A small encoder-decoder audio transcriber, trained from scratch.
Data: trained on short read English sentences (LibriTTS-R), 26041 training examples, 27.3 epochs.
Rows from block 2 of the text decoder, named by matrix and row number. Rows with one number belong to one neuron. Each number is 128 + 24 x the weight over its row's rms, rounded and kept within 0 to 255. All counts start at 0. Numbers have three digits each. After the name is the row's rms in percent of the matrix's.
# fc1: MLP up (decoder.blocks.2.mlp.fc1.weight, 512x128), inputs 64-127
# fc2: MLP down (decoder.blocks.2.mlp.fc2.weight, 128x512, transposed), outputs 64-127
fc1.237 104:124111131110126073152106131158128121126125172134128117163119101117131113103137117154110175111138150077161093118180106156088110067094137095148188171126112126119146138146105172139134085136110191
fc1.238 096:131129134099127093169102112153095192115135130149122143123142109147156139101145134084123120100139119129139128146133182117140135127124146139114091157116134178078101149143131170105109119135153077
fc1.239 103:153123092146162151104151129132105154141118137128104081127109116156123110162133126170111131133106132142077119155136140160130136166113134074144113113077081129130138123148140117105152099117121172
fc1.240 106:096128102126179102159126143163122118144143146139138132159104123125169079138134157109143111148118092126127140100113137112131153125107110130162114117082121134124120078169129133093152157141115129
fc1.241 104:110120145118176116127179160134136119138126162170161110160114131134092107152128115110096119111117183131124116119139123147169165187104094121103088110169110112117121122106140107118107133165141107
fc1.242 100:135131092113098130103115110138129108097133117163105145128137098141160124104092134157145130179137090108149154103104164110135128174161118157131134115145138145148102130119070123087138139117133145
fc1.243 104:093120106145158134139070134147091125140115141113151132098140132171101091147111077142170140129127123141137172177100132136135162122132123153172129095107133071164131143157157114100144123147131115
fc1.244 096:142158126144156116112127087133135149137111150093146101120137063126130149122152120113105095134153126122109109118150101121150098108159127104123125150104085127114126108122149104164141106192164120
fc1.245 083:141130141121115131148094169130206123094132083117113155144123135154101075123101125128132167132097119131116112129120087115126099124100124136098131163108161178119124114118110100133129113129149153
fc1.246 107:119152150116133120124103126126127114090146119152125141098129109135115125127178124157083133120122116117148109118169122156123082128095156108135142139128158168121108174132109151134114131148148174
fc1.247 090:116103121088120162100169156180104161115126144130147128141130129157128109120096082130118187152140134138137136134180115113128131097099149130107109116117149147134130088143098146123101115133117099
fc1.248 113:149114117108089134160146148137156139115110112156147110140119101109138154132152111134158129156137141108165103120122121110126117128120116135102161096069157135123168126148086149108113130150101120
fc1.249 098:118148131142123135133160101141089146116147127129128146123099187108142117088135163125141129115167131086109108140117171133087155170106081143160102105112117120068140099134125119125136074145136103
fc1.250 113:100111120123139138187129101084155109110128126106142121116115084119152100133096120132090130118158115146107113121119139156139103116124133104126122098120086108096100112120109093109085124111121099
fc1.251 120:139144108140090081108111142141149104157145195150136174086153150105133149094130096072151192177128127125114097094173096113117106148124131123103139137117143144096112141123142135129114119087139139
fc1.252 110:162122108103127120164124146122171140102087142109136108117142130123127090103111115094111155107130145127145137139132175145101142129106123120148120168116132123110112108160117130115098147135163159
fc1.253 105:087122114173135139145160156079105192086139142137108123161103147108092111113127139121124144129136134135123137129125129122162120127163124129156104126137115131128124144166116115128135128172110089
fc1.254 109:122141132104126153136137120150114139135114093153155115110118091108124083110162109105158107128162101134122171124152151107150121124170153095128134114105121019091089154152111157140124137134158124
fc1.255 109:095135178143115120152140127081171153137088146138115159087121134132108139145088158123126134127095121157095116082139095121119127153103140120138156128120128153120147135118113129101196117128117120
fc1.256 090:116102147133162139110153117122141132136152156094102121113099132129137186119149122125166146126126100120097114091111087172139143163141127097144133117116095138136125103131124134130140110152169170
fc1.257 095:129121148132128102157101103134113115167167136128157179099112128135176081108161124115096113109143118155148106126074115089143158148103127104148090188141125135154102098145093133148131158133152134
fc1.258 088:140132113149177115137115112175119116117113129106128139165140112189165100141147143125103153095096129131103120139116132172120174152110116127126130121114152068127115181136138143098099139158098093
fc1.259 104:136137112149123113146162101135116078132127137123112096123093172108111120134151101124148132153131134080147123138108113126164075146074129158095137139137139124111143119122161140130119120123148122
fc1.260 103:116124094108122198153107178141136133164126125108134104138101130125145104111127116143141144134149117131099117088136112154105111139065131127103148149142158112132098161081170097119153130155134173
fc1.261 098:108154164135152143131106163113155165076125143144108161121151117160081128129061160163140126150092129144119187146161120163135116120171146112130131135121112115125138193141098084177127103139076134
fc1.262 112:143133139120094126145151129133130124109128117089124136098131071145138179148159155144126121153088154123119142106129127140124087079107165144089113116092129136115119137090131109089095147122133144
fc1.263 115:150153135105082096150126107105132110085138150163162176135123123121101141150157122078148138105101134150133158136102132110145117122127151123116111155111153145126145134136130180121135138144120138
fc1.264 109:122101131161117121165097133095147155151119123123123138079132135128147119149103129144158128126143140157163145134096108113102146118163123140119102128121115095123117140123162114116123112130141112
fc1.265 108:148102124123166147105096122130133131123081128135094145127118118111121096153145144138134146145099176134119093148130102097139154145151170151107106127128114100069147111118103122116121115100115114
fc1.266 099:149122144131126130144163154145115137067128115127113111162143120160164133100163120124123123125093121145125107058169124132094105141100081132109133171107176151074098147150137100119122112134099137
fc1.267 103:100136160085130139107133109133069105096122164144163150153104145136121124139112158091142148128091136116140141121131133133125134112099113146122121130172158115123115131130182157061151123103127156
fc1.268 099:131149147175140186099127166156129133117144129070096126123099127118124076141145175146121124124111135144127170136137169119099163100117117121145136143139154122130122113139171120099105099144161179
fc1.269 080:143181088126141175093101173116116109121106113111151131130102117161098141118106138082162127153120131133160151122131121128141132107114135140143160098163113168108158124137159166139098164140087111
fc1.270 099:138148136065134124164113152141120130128180117154141141121151127131087091101114133143099155166115125122096119134166141109156177114097096118111113128115150043138135162110172098154091118111123137
fc1.271 104:128102142119105101126133151152078103175120089100122130119092142138127139089180096123106173153130146136149084112128168120117134138118114139148114128120143099120120188091114130115161145145157122
fc1.272 108:139102120137134117128102096168149132101152106124138124121099157086111120111142138105101108181146171146090125139133127095125104140116121151123134137097131152095118093121165133166125098131146118
fc1.273 103:157153103139162075127110135126132136147121095107109156141096144154164114138132132099083128117128158158091133159132102090131119080165131086074096102122174126132106129166113122101124129113148113
fc1.274 105:121120098104148143118106118146095132128134154161114094121158135130172134112138167071126113141141123135126114111158159150158182130113165163112125120153133130124123126093101124105110110136132085
fc1.275 084:153169148182088110106115141159152121157086148137185106122126118141139094123122137105146135158080127124122160125150129138085143135140131130160144176113120143098143104152120098158108101099139101
fc1.276 107:086126095112130141114127131102132194134119145159127108131138122155113143130151104101139115132156174124139175097147097126160112145175176152117138151122079104123161147123089116062094151103077133
fc1.277 098:115136132130157111106136103133102140113131170126108109107156154138143154138093099122155180089166113081163147101190132144106151130144108110099088129111117105135146120123121158103103136166114161
fc1.278 097:112162092137117126088155131126135133107145149138093128132130126101081159143124078136135136131100120088127106125142143091101091124102126137131127136140157135110132136129101082169097085091170163
fc1.279 088:109147116125148131103109190163137145090085119142123138087141128146066114132086105064162172134143153124121121135125104108102146137099126114085131151120155118127135076127154128125086124147150144
fc1.280 088:190137131107149155146081148113152159121124168150145105133126111145137146121140117109135125136158089120113112115136125153134121163125117134172072136135134167076116133132113142130166059099150156
fc1.281 099:113137191131152098135150097148172136134108106153103113123086154152110135128104155149156128136168142127146120141068143105098133112125122149115138171106082114125135154125115122137158124170164104
fc1.282 098:131126129136122129115077138097144115062174141144086156159124140131097115124104121158131110095138111112117085124139110114106132153132173098142144111122121181133125177146128107116142101133131124
fc1.283 097:113122138163156096117079150141132106136150097160130130159142139172158142113081096095122148100103164131085136136127099112188095078085126156134112100133134121116143143172122134103149100181129098
fc1.284 100:117105111111128164173143152177149121081099170140179111154154108149110105124153098087123152120120163126147128144157113134116119111083138118127119089118151155102154162137134152107108082174130134
fc1.285 103:110152136119090145132120139114136122061133144165103121148151151137154084149109142119135179115110133147125157162076116146154163129154072166097127163117102102127133089113142136098160075149112153
fc1.286 116:099147105097179100092141108155152144135103128155080124143126131125140157134137098119105208139130151142155125122114112134126071134116179134118126124143107132107134106105098107106159129120115117
fc1.287 106:119109112115137139116145143143147119144145140164110157113135140178139130113181100105148124109133131117098126120129116177131135136101115107147102132081153134106104089108106097069117147165165151
fc1.288 095:129114099133169105172157111144126125136150117120135154125135134111111112163118120137117179136126170091112122108107135142124145134145147129134136117107138100109123113143172110070112129107141141
fc1.289 099:124108110135113128175110163137101130138139163129110103168098088130123102140129186137153110112135122089080126118124134140113131148110137149141114115160136120118113160140103117111117138092145172
fc1.290 090:132094137123142141116165128100091123107148148073139118099100106124116114131126070152162141105125146139073115141169094145124141125136146113156166144108157110100088168144149095142141135160148120
fc1.291 098:133119135110147149146148093131160122144163119159097150171096096130105118144162093149118114143128134142144133163123142092137086159084113114182118123107138103136095089152145160099130119149096113
fc1.292 102:094090147133104119187125133142119115101127118091100139145112129094115138168093123124141136131098137121133133109102138103098119150164163147144127141107121114095143158123173117111094103128118112
fc1.293 088:140139167156117110118109127107107167151131129153137095114122120190143139151133124059107138081116107108135120162152128156181123117164099195164134104151168115124130114120134141140151148129168110
fc1.294 096:133126134120108140118121131155098101107120085114103112116125181135159124142165108112137181163132053145175105128177127139111084113156136096114119093134164134121131150109102132116132097163139151
fc1.295 094:133135158105147123153155138120096105109141132147105172161129120123123092128166154123159147158139125093138061106128115133146093152088156130105139145135140131147103102157091139121123129144131106
fc1.296 102:166133144101103136107150114147142148158142094101121083120094130160099124148155098088131134141125128158138107095149164117112114102110118142147093110085146154145117173153108143156081140112089140
fc1.297 103:118143118105148148169120121120105157133126118104126145156136166120143159144113102108137118150140109119137162107144107137122119132151095167122128148156157145115090110079184144124112102151157145
fc1.298 079:120149153163130142123138152122128120135109149123066140166118122173118136113153156142173131100150135130137174086178152155131115138143136083163105135074104098095119133107130119153118125107146120
fc1.299 091:113108138132158133144139177092115111144118117120114104108160113147080121126106123147117107130125097116082143127137134089113138068104147134127076136123157122144182125168098110081116146120139137
fc1.300 103:117154166151115125143156166085106146135154168138139155146097118118137157094123099135165123123137106164140124113117127144150143162169162165140133088152151131130108126101081065154099085112186152
fc1.301 094:121130084127133092113159191163124096151171091116134122140065143186116094099156135131110120101139133158193101111145130155152105100119114153089132139102122165117121173135128166143125130123140149
fc1.302 090:126134100115109075133117154126142131126103151145096146120093133107100127125140107160136121117166118117124136113135149153130075148149129144127147135147140132106146127083089193153099148101137153
fc1.303 101:117157147179148101134156121114136161108125115178121084118119104112134123154116133155123164169080113134128114119129134122071094169112128162130125142166122108136095138133111167127103101149126116
fc1.304 103:122115131128125117074129129098142121160097142128150171101124133163135103114142108154119138159131193108161170102165161075105142146185140100117103151096173122115113127108156116092085143169134136
fc1.305 088:130103115119152148186111149130097143123131072164136134143134081120119124142131094132120184117113151103185158116120142091140172138110126131144104140107137092121122174120160136179110128139129149
fc1.306 100:114132143154117126107147096101154136115161107136160083120095118152159130113138119169103137169130113105152114074160143144130126084141150124098128129154127154133108137164111109134158086159128150
fc1.307 101:106154133186115115125097101120093128148152109084147131118114165118146128092092111118126175130130125166170183093142131106120119125122132136128121164125127142110096147106156099115165103121092065
fc1.308 100:137118127147123139115133095126117134109154184073082124131129127159099147159185108122123109108140173132105148146126137117092147159126110131118120110185084160119123135103138114108127134110117110
fc1.309 109:152125126128121133158127099144101078121136117148154115142079138161092096089115148095100154107128075140084096114129119134144090150099074134111144189126130152146108128191132098142182117122136122
fc1.310 085:141120128135124141128147093163102087140137125161125107100130123116181125135131132093081131166106140127132147151157104172142165126097124143163075142085145139156092123125117160145111084109084105
fc1.311 107:136142107086151113132115101135113103114141122138147112116089161145113134120120111074122154129131164119131114122132143100137130125080132164064141118125139139096109136103121187154108114162134114
fc1.312 092:133150139137152131140087126111103115162128130114099153166116133152142084128143108066115110123120109107187196150163128133146139102168115158121120156133117125138118141135124090124092109112135141
fc1.313 083:164156125102118134136149198141125082115143137150156109076105099148147139076086156149142111125136152090139126137152114077150147165141110138148130120120114063151135148122169143169128143127117139
fc1.314 098:082133120081125103116132125136130103144105128165107141160149131153125137107136125116109115130123142111120151104118139134120112099116126122137132129109150120095119128164140157127097122138119127
fc1.315 082:123118139127134097166101102192162150132090118069154141097111110091118145117092156139146137159112131149080109151179124135116108150135139109123107151090092136146144107116135080141152148130154150
fc1.316 107:127129123124133125143169147102130107122155142113139127095140115145125156063133144075128121124089138091140177100129129069143160143128149102104107103124159152113146145132119188118094145133099125
fc1.317 090:141136122152119101147126135157139150118137160141116137099140108118160119157139118098083133132152133159053167138164129085146136136127162132139134150128114110122107124159133086100147129140116103
fc1.318 111:163163128081118141189105170116104163137147147128131096116120145143130147127074153101133157095114138111170158122106132106116059148110098148103141185146116178090142099120125124106126109137121118
fc1.319 088:094094142103126117139103167130116158151114108092104182117123127122138125134131142055157115134145136129100126100122124122151111147133152133150094106113170161098151143131098167114142134108113115
fc1.320 091:109092140136122180081118162105121118135115130157151096161101176114111086132134150126128144148084135093118070100129094111159117136154172093125087142125104133124126102113117130085120122117133113
fc1.321 090:100165118100149116148121114141131145107189086110119133128090093130147048147150124142153125083130127130125138125086106152111117145168173093115118112155140147146131132160170134134101147122117111
fc1.322 101:115119129078136126120118120129066113083112134133116116085095134148145113126148107181148081139128100151088148102099118154149104119143154149171133113133112128094156172136129121116093134119159118
fc1.323 115:167117136160130098130122164136145097111106198153133130119111146114125130129139114163122120176126121100077125138166160146144121151125093139144144097108158113153146117074173129099145136160111166
fc1.324 103:080120122113090113167115159141140144079127128172117102069121143126116091117127104097148091161157181105084097132143128115129099168149119162128109140147126122131149144108118114121132096129087084
fc1.325 111:135125107153141162138151125131103190158097130104116116135141147153173088132129114151127093177118139110072119115125132141123156151091126110113101097129101092102128149165121096114123125132126113
fc1.326 117:114121152123110130099113169141106172122134084152127108100151153122138116138114135116127111138120124083116095134159176143135150138123120156133143159099144133118089109139137172128160119166156123
fc1.327 104:155110132143135087115091135141106139144132128163130104119114158127123072132119147126176146097111149131122090127144092157101134158140153148137140159114157107085117141114152154159177109144125137
fc1.328 117:139143112089109117128109143144153121138165147152122136134111175143164169115172101145085096170110169108100139124137162086076120146114131159181137145125130149110126108103137088100172129136164115
fc1.329 096:126119123137124140113135138142100104096168130101123099131112134149164132140148121064089108129180180104145114094100151098100110113117147093101126178139073144140112120090149095139112156119115126
fc1.330 084:154156102154152099127119114176122120157153096137143137076116094116125153122123129150131121113106116094146120163139110155102127162107099132134130178139109146114130101110118128157090086133130157
fc1.331 103:132127136153137112157109140154143131104155129098110122133116104151158115142071124120098175141161143139173099120125137125121127088142158127096131148091186142109114128107158111067107136145092140
fc1.332 103:126146091125129157149133078131103107099117133104087171117125129153148117155092143113118138139077081102136137118129099098112102127116180172122169156132148171121147156123175121100129123143177164
fc1.333 096:120157162145146125121154132104138186130111131132122122150128095121197112098113085146145134167136151121156133091093170141113121157092124116107112127141122163139100082182088151142099145099107133
fc2.237 105:152132124113132200088121115116161111107123122094118107123118133155145110110107135105100096112139118132096156141085155156153121099136133190126054108145125100121148145080152133136101120095150130
fc2.238 096:126129115170132121126107151147118119159076157120160148116156110090145131087133155149117120097126135084154121090099134113145114099165137125121145136125171145113120100139140090100078136125135120
fc2.239 121:091116121121132136111111125140141125116125132150109166128060179120111145101156136098130163130102093131125115082115103106089112131119116135098116109128116144157144104158105157105131113138132143
fc2.240 107:161133128119149097118093140091140117125126108108109154107119142127109162146155130095142141088135126141150179160103107106129097123135123130114170122139093124106087175140136125195092129165139144
fc2.241 109:119112144108168094125104119103087115147124168128124118157153162171132121117156133159095127128160084123132154124138103117122142128115141115142106082127097149185118140149131115138109088134169121
fc2.242 097:130143146143093109131164100102140135102151146131135095123148135129173095107120169105168117143114124106112134107129132109086184184151111165108148118160088165128126139136131118141119163158103115
fc2.243 106:109192157154107140109134140133100129133106138145148158138113106130133144155127125171133131172101122154116150102145138112119116070125151145148125164169127073128146173109132150170125159118163124
fc2.244 100:096174119134142103107133143117143126145136098149123139162136124067099127125119162176111127149127139103092107120147092158122131171140144137147130105161125155119102091114136129138159090114127180
fc2.245 083:130163167156160180108115148127067137116115134161089123169085125141129159092131194083090117145171131132131146140114119110123107133103173142123137101172139104133106134120115162096113132089140134
fc2.246 109:135124129132159120078127097128139100145115122144101101127143145133114166087126113117102150126162076126155144137136130110160118113174076163143119146167081111146147147129092138140147145118131135
fc2.247 096:119129195094107173095126149121162120129169125158104079118127211156146118128093143125105115140152143138134097139107123116110105115126128115078157134136121112151150140125086120152147140127122098
fc2.248 112:088145166169110064113125135143153115163149129101165109150117118089121124135105176158113101071120125127117138135115137108117104090100146114120109144151158143150127126167084130127142157145109131
fc2.249 096:114197128131155128121097123111147128117150114136104135131176127109147127091181121081112163097156141132131129120134144140157074126110129075124172089127108113098126138126138137134130156150093117
fc2.250 108:140154127092169132090141163144146179141146109128116112171163119124114108118140117125104142101090164113136156116147115086098133142118122122145152108131117110167152110117130116114132130158149170
fc2.251 116:157169126085099141111127132105145153116137123130109161138127109131107119134102130115126089088161159133142123155115131102131108115159151136095181131173158124126074171178130111138112115105122104
fc2.252 113:118134114070114101133135078152150138134134133106135116098145145114158127110102127154137138091098121132127110152107094139157129097117160128154171128148145162141127171168138111123121142127177106
fc2.253 103:118111119132108140129112114112106166129083088106157156125109153133157143100164138132132131113136169141112146114144130124116133089101117124125144121092147121104165132113108137127134147092123116
fc2.254 102:152137072135133117117074107140110131104176152116112116106129125133111116148114109106135139150102147115134184113179140116125182136126130145097136113146107176135142140133136143123174130130146119
fc2.255 104:106111120135147107083117082173121092131085123150118139135123089140141127112087105090147129125144104083157130146155085116135158105123161100146138161156092114140148153148099147089149143143091135
fc2.256 095:138122146125126116114099125148117092132122153101154152146137073156137110080109119170079143121182123112111182129117149066126138111103094150136164150148122079130148185110105159128099153138164108
fc2.257 095:099103170111084125196154088118124128124127148125122157132160128096115152125126128175163108151147097157122122118146091136108112160104091153082139142115150156116153167111133142140084156176105126
fc2.258 089:141130128104135124095137142166131132075100126153136166093144141064131125147124120085170120146134139124124148149122134108145136099097110111117111142138112161089129144140116164118179118082078140
fc2.259 097:100098128143124112159143154120152121106096122154123129123187166134157095141149136113138139134121175161108106120151124109097135127168152095195132101110128076113134133129097124122084100141095134
fc2.260 104:123116182118138106092162092121161095110117144109086106110135098118159125128141123149108168121112134135141126095107155126110129091136132136127090108136109143135159083105161090139095110092180069
fc2.261 100:134111126107135094152095137142130110098052112170154175156148102153112153174097146134111147139129127115127155136128109119132117133126148149142122124098104129122138143131121125131087136125088121
fc2.262 101:145144099099143172127091134131089159115106129100134132138155097125168139102107074115133125134102077144158106156151152139131137052138189165104128152109148124118160119149145117134138118107127143
fc2.263 106:128118101121152119127146108130100140104136143101127144120155077094155143094145131119116166116084155126129100115140106086160121120136105156124134130185114139141136159155090161143109133134144129
fc2.264 102:138130110157162104127136170160114121169113159131126116157112118123150125127137130129084184143138107155088116133129103125132131133119116087155126124083081106109168129108119122131086142082118164
fc2.265 099:107140185144139131128154179157072117137115123089197132116117134138147150132107085154123142145128079136113132094096108123095102129123121088139118126166108124152112164116077116156158161122104171
fc2.266 101:104123178147182076166126100122156105125153141154152099093100151095143096163135160162130127119146165130189117164118112137136115089127115110101116135142133109155128118137136156142117134130130107
fc2.267 111:134079123115158126112143126129119104163152075140101158066159116142113116138114130122175094129135109143106126091135126156113153180107185151140117121133112128137141137148139143151127097106136102
fc2.268 093:127185127129130077084161104100110111137129137108152110133142118137173127158163099097148111117150175136124059110127130107144124120130128118136123132125149122144117150144145149162128124094143100
fc2.269 091:136198118127158144154103134122081115100120164117135100173144111108114133101119163097117093163162127148110107136156126134090160122132128149111134113159117139153152182126139127111126112125106141
fc2.270 097:105098134127159072092166125114165116114126140119141112101140168107102139157080149115138154143143139119166141134115124076116113102140106140113142097140123135140124098140122163076114100124102106
fc2.271 099:118137151151145141108168098123151146120117147124146153123139101115145116118108141114143146117155118150164109101141113107120104097143088215133131120138138118120130127098161151156121172121074146
fc2.272 105:143165130153113110099128146110117155102087126127101092162111122153122122145117086143120106107116102165156111144139087110166140123156128112127128147173138136158124149165157119127163106147137092
fc2.273 111:144106153144123132146122122099162165160124093121130126125148147176131110125087134136152134171116121121181148103133092111131133124146124128101161132127141141140109083116119089126106127092095115
fc2.274 107:177120146118129107088123139112154118090136142161106163116099135154117123144162110091103123095143142095124130149138117176141114124137107126144173144172136147137119168150150149111155114138096085
fc2.275 093:069119132105144123148134146121135162144111094101167126096171125155137099138104113124120139150135126113105156129144121124122086119121119091119104119060116132105129152156090118092130157174155169
fc2.276 103:156135125121122089141173102157109094114116152115121192157164129124113141173097105142096129116129131169084150122132137121075133117136106115141132111119132156101127128098154127157116091160146143
fc2.277 093:185139119156130142145133131133100121159103095139145068123121122146149132151148119122128148112152109128060115147092123149123124136116139139157156126102161108116152140130135112138147152105145097
fc2.278 106:162094089113172140149134090161105080127105139128116145144125123138122134152101176109166126144117071138145171176112109150142113158143131172119137123108135123083107113130098157133095103141136107
fc2.279 090:119176129107095158119134138120097141146151122158114166127114183115173154120100147153108120104125110143114148158115190110123103126115116135161091084157125139129147145168114088108111135156133123
fc2.280 082:131109146122086119155182090110108137152109133108126141154144139152140111075164126147153142074154145077111122126126186128140101112148163115102129123137119095143122089115097137105139121142167147
fc2.281 098:148172105148134134149156130130078124106119147143118106147120119120128114136098149116110090140115119126121113173147091145156136161123130128088118132140154163133186128088148159148117131097154138
fc2.282 099:142114126151102111165128127139143114112143112147157101091132138126070164147192121083130127160123098146192124138139105100089164157116143099140122119166165144135152140150121076153100126132117092
fc2.283 098:131131119141133134136098100108093100099136124100102081175087144157108150119091131118139141121158102105172145107132134108112108150133116131118117093138139104152071103138157116139143138134126113
fc2.284 097:153135112143130129160151070117142152133103131134165108116124136122091142120123135085168105132150133176116116101122087114083092155132139207092161170145083161120117140136120159108115190111102118
fc2.285 122:137146115126147148092136103138143129096130181129117132131130158156104124099144124105150162079122149120118161187106108146155120137126101114099113144129123155126148090140121124137167121137132140
fc2.286 118:095157122157099146166136070175156164104101125109140120138112133122107149149142125151143117124167070147115170138152123117121115132144137158156124147147115103099106142181089098154105096112135145
fc2.287 091:161121170098132140135081109147098153090112100096151112145141135091137119142079143118117173131140092155148112145128125103160139136124121131136142146125136134144159155158150124145158154120088136
fc2.288 100:112129094136116125118131074126130141122094139149169126204112119101143125153154139123131105110129162136095128175114148125137141127127096042130102123131139104087142143137125080109140095148124155
fc2.289 104:123155132094104087139161120127169141143175091141139167121123112139133152128100060125119139130159135166132121108115120150120128131147137143171126097134111153119164107102133157123161100123146102
fc2.290 101:129138159134157092102115102134142115157097191123133126119155125117134091091101152158114126133084125134075119154143110109129129134083096144124106131090079154095163088086111133123117119108184157
fc2.291 103:144125142115133121143109131148109135086116143159153179107099115099125148155124188134124150118113088099151154156090172138096100139165113120111116104148130115146084149135081147119145118130139127
fc2.292 109:161134123152143132154155095115117126174139109150128159154111122200098110080115174124125148129084123120123165146117131202156140110111134092132110122120121119140103127133102120147131116131124158
fc2.293 088:146137150103111184095130106120128180112077105127123111127153144073117164153121103127109158112168134113184156106121136117139121132111163125118165131127162118138143116122115105099108127136136123
fc2.294 094:085175156127106137119108124123148147109136134123124119156110119112119123106072146144129169100150145131174120126113137143127145086091120132150126156133066083138116106099147113102150145103127091
fc2.295 092:129119123139158140115106155108129113101149122153138135099125133150103116137141120122134149159130145135169146116119086144142163135136128144130160147168157106119092132169128133131088139143089129
fc2.296 100:096109150101154115155123120112133130113131108157143103152128111157196133106092173103110163120121172095077134135132127130089146149150138131134133169114139125140141073137122169130153141100096162
fc2.297 091:121163122129092111071094148146129058150142104116138125145126118107160116134128213107138155147104123132146113106101155123137097109101135098164111133104144145109159166145081111163160158132122150
fc2.298 085:146080130130141132128167143140118107117173146141184156132171147124168123105137141156137128098145157089137124164148172087140132126119103102150128155126082157141138152122161115125088123129106092
fc2.299 089:129121140157090121132137133115184132125101154084091085148131154115115165126125134152106137128157101159142168151134149120126140119108091136082141136153105104099109130132114138169112117086144122
fc2.300 104:151092166100174122106135092125085156121064147157178136092159107132146168096130131128076142118165111115127127137108135121137097111098126144115133143102110094077118146128109147147154134116155113
fc2.301 085:120117136139141111142124120129134123148116139107160090119118131133148150054075132151126139082144118147144135125122147065122138136139136097118137124150119114145141109164129163113131158098083136
fc2.302 086:131156116116115153125154096079123124171132109132123187102111154093094092092150094111158134104109126161103140133110129143177154164142065160137139150156172145127160162148154077134096151129120135
fc2.303 095:109127078147107107124115130106139133161159156087135132117110086165125138129143148107134143156124118143177163101107107158106164118190116166134132113174183090115116139150109153148118137169091124
fc2.304 106:133137096101113147112151137159146087174095143139136117153130126081126081133120126144187094167123127151119106137136126088110128132096142109142123150129119132171144065081164109074181181096138101
fc2.305 097:141119164149140120082149166078142141090118140112152116128111134147100135155111147112117147156108150136122087124160120116112143123126113101166132067131087170102179101099126111160173137138134121
fc2.306 106:153168122164152099062105114130115126139150116113154128090152099136129113119127136127132097110139135136133148099163136151161115124125101149135153114102096096126103150085079146126144110143080164
fc2.307 099:126157144116093110131136102175073141145148152113136127133094130117142094121121121167107146134162112165129088167130098137095122155127097124109127100108136147151123112133153132101167128154132111
fc2.308 092:114151110130093132144087151108154130135087138124128105082148112158135093138132124091140174158101160154189164128097103159133167111116127106136076123105160103181136142139102128121108143121092122
fc2.309 113:164171174123130121185099149152120128159098136127150169167169079107131093102130150132133138142157151125120142138145098148116155131133140137153137116099132079118121132124092124121143111101145149
fc2.310 090:118125141094154149164106113104111152169154115115109143149112145124068144071116165137065076080112121169109157125146147126131145162158174108147130133145125106099176131100137124140143158106130142
fc2.311 112:144102135138111164137158135131143143150117117095138103139149129105098198126173115106137137147123094208133108147104154126131103127143109105150135106132102129124152098173134147172127124148135124
fc2.312 092:136119097125119059132124108121143088088138107128119098133135124151132121151146125147127203112141112145161097118115119147096091131128126108140158115160151134135139127104152137145126124138115158
fc2.313 082:096099136141153144106117110120118143082178134086139162122144119121104101119147165132119163133098151153146172087102120131099126132080149128076110079137130181151143141143140096125145131097142151
fc2.314 099:171141113123144148136136088117118121132119149114123095108103120156126165144150125137179095152105117167111140122134122167124101158138160135142123116157123103140110139117116105146123130124131139
fc2.315 082:095145114153136123093122096142117119116150141107083162143121105180101134089133140119135157146157098114136089122123161128140138195124146132149128131143136084135095093112122122149158143157140136
fc2.316 113:117080140099131152140141126124169101125140132156121155199158111105174149121149132109111120152118135125092100126136146110125162093129099099188152103162087167120114130118138145178111090099111140
fc2.317 098:103119112121105097120134157172139136162144153103101110131137121103100130115141144162128193131137181124111107162147198083107113105144131103111135101139120179180167136119136107093126142153090140
fc2.318 105:145124101156119094098138118156124167111140145146138080123124090117135099088160156104129136136132176133140152111116168126187144148133119122113151099177106120156110116164132170137152155126116090
fc2.319 097:122174114156112112146063121112116113096164071123102126164115157132103175143168103146152165121157091112178141114147140162104150114156116119126144148146087145129135082155154137111125112132160127
fc2.320 094:135138133086131087154096137134132120095137161117110124169139107136069110156088119132119097097097109128117110095095049155126088132126137131121123119146117166156140120121114114121148191138124147
fc2.321 083:172113103144109088151066141097144148174128145109141111114113129116152106101134117096081144139188089141130107166140100165138151119142107090132139154136091147129153133112132195153149130095062111
fc2.322 113:132118104110102126110126106124133109119141118097136141164115146129162152132129142110136122130124086096089124110141131147106173142122064164102112107105142161170152113157113176108125126087134125
fc2.323 109:108081148074145094120179079125110108134149084132133122142097129072133135088131120107081143101078137128103142128121147127138170148122134173143108124157150166120074142141130135129157145133132116
fc2.324 104:135111127137119142073110113151149179140142109140118142139134120112145065126168132176089129104103152123151142168130141142074142135096150092114100149128137144108171149111111114142129114129170139
fc2.325 114:123143132150147136121111175155152150105147077089128136101170120113083122164120141075101111093134112146113082104175120141128114129147146159135176126114139120140104136169085136093082134117140101
fc2.326 097:106109156119131150127165072149126121135107174125127129164110132134132115150112128117176135131163139117123119137128068126081130146134100139100149096147162113137136147096162170130164097154127128
fc2.327 102:110156112109143097147124098162098115096135117133114133123167101099129145105150123148140115148139167168118149116142136103127119116118120153111110127134127132126133114100118116150096179147114084
fc2.328 123:127164106130150126103146110115137115125133132095102134118146134150161133082167105118130126146158101097165091144130156132086102112114113116093115109117146141104129146110116142134146139150108134
fc2.329 110:114147110094130144186112162103129116139124112125127130125135099127120151158167131132147118133101124114161139100092106165097157111161119110146078148069078107142097085113102085121159119093139136
fc2.330 081:131096125133109124173151134140107162095155086137123116136130130118157140123123113116167122121144120096117125080098094118151154056137112176076130083109149112163118141160123169129131128126162100
fc2.331 097:118105125114143113160127089137112093156136148119132099151115127128134092105125111104111140152107087127089111166115148111164092141130148164152138096185128141145153132146146126147144120151159087
fc2.332 103:110106153158096092147136117100111132107149137136111142127155117121140119099153091144115160114143199147092149191090134115145092133157089132123117103130131087117147119151119123119154130162127158
fc2.333 096:141106126144099125101141112088136115128141116134134121135131170112139107161108162108143131126150107103133097129182135115127122156091157154105146145125129112124104143093124192127161111122139097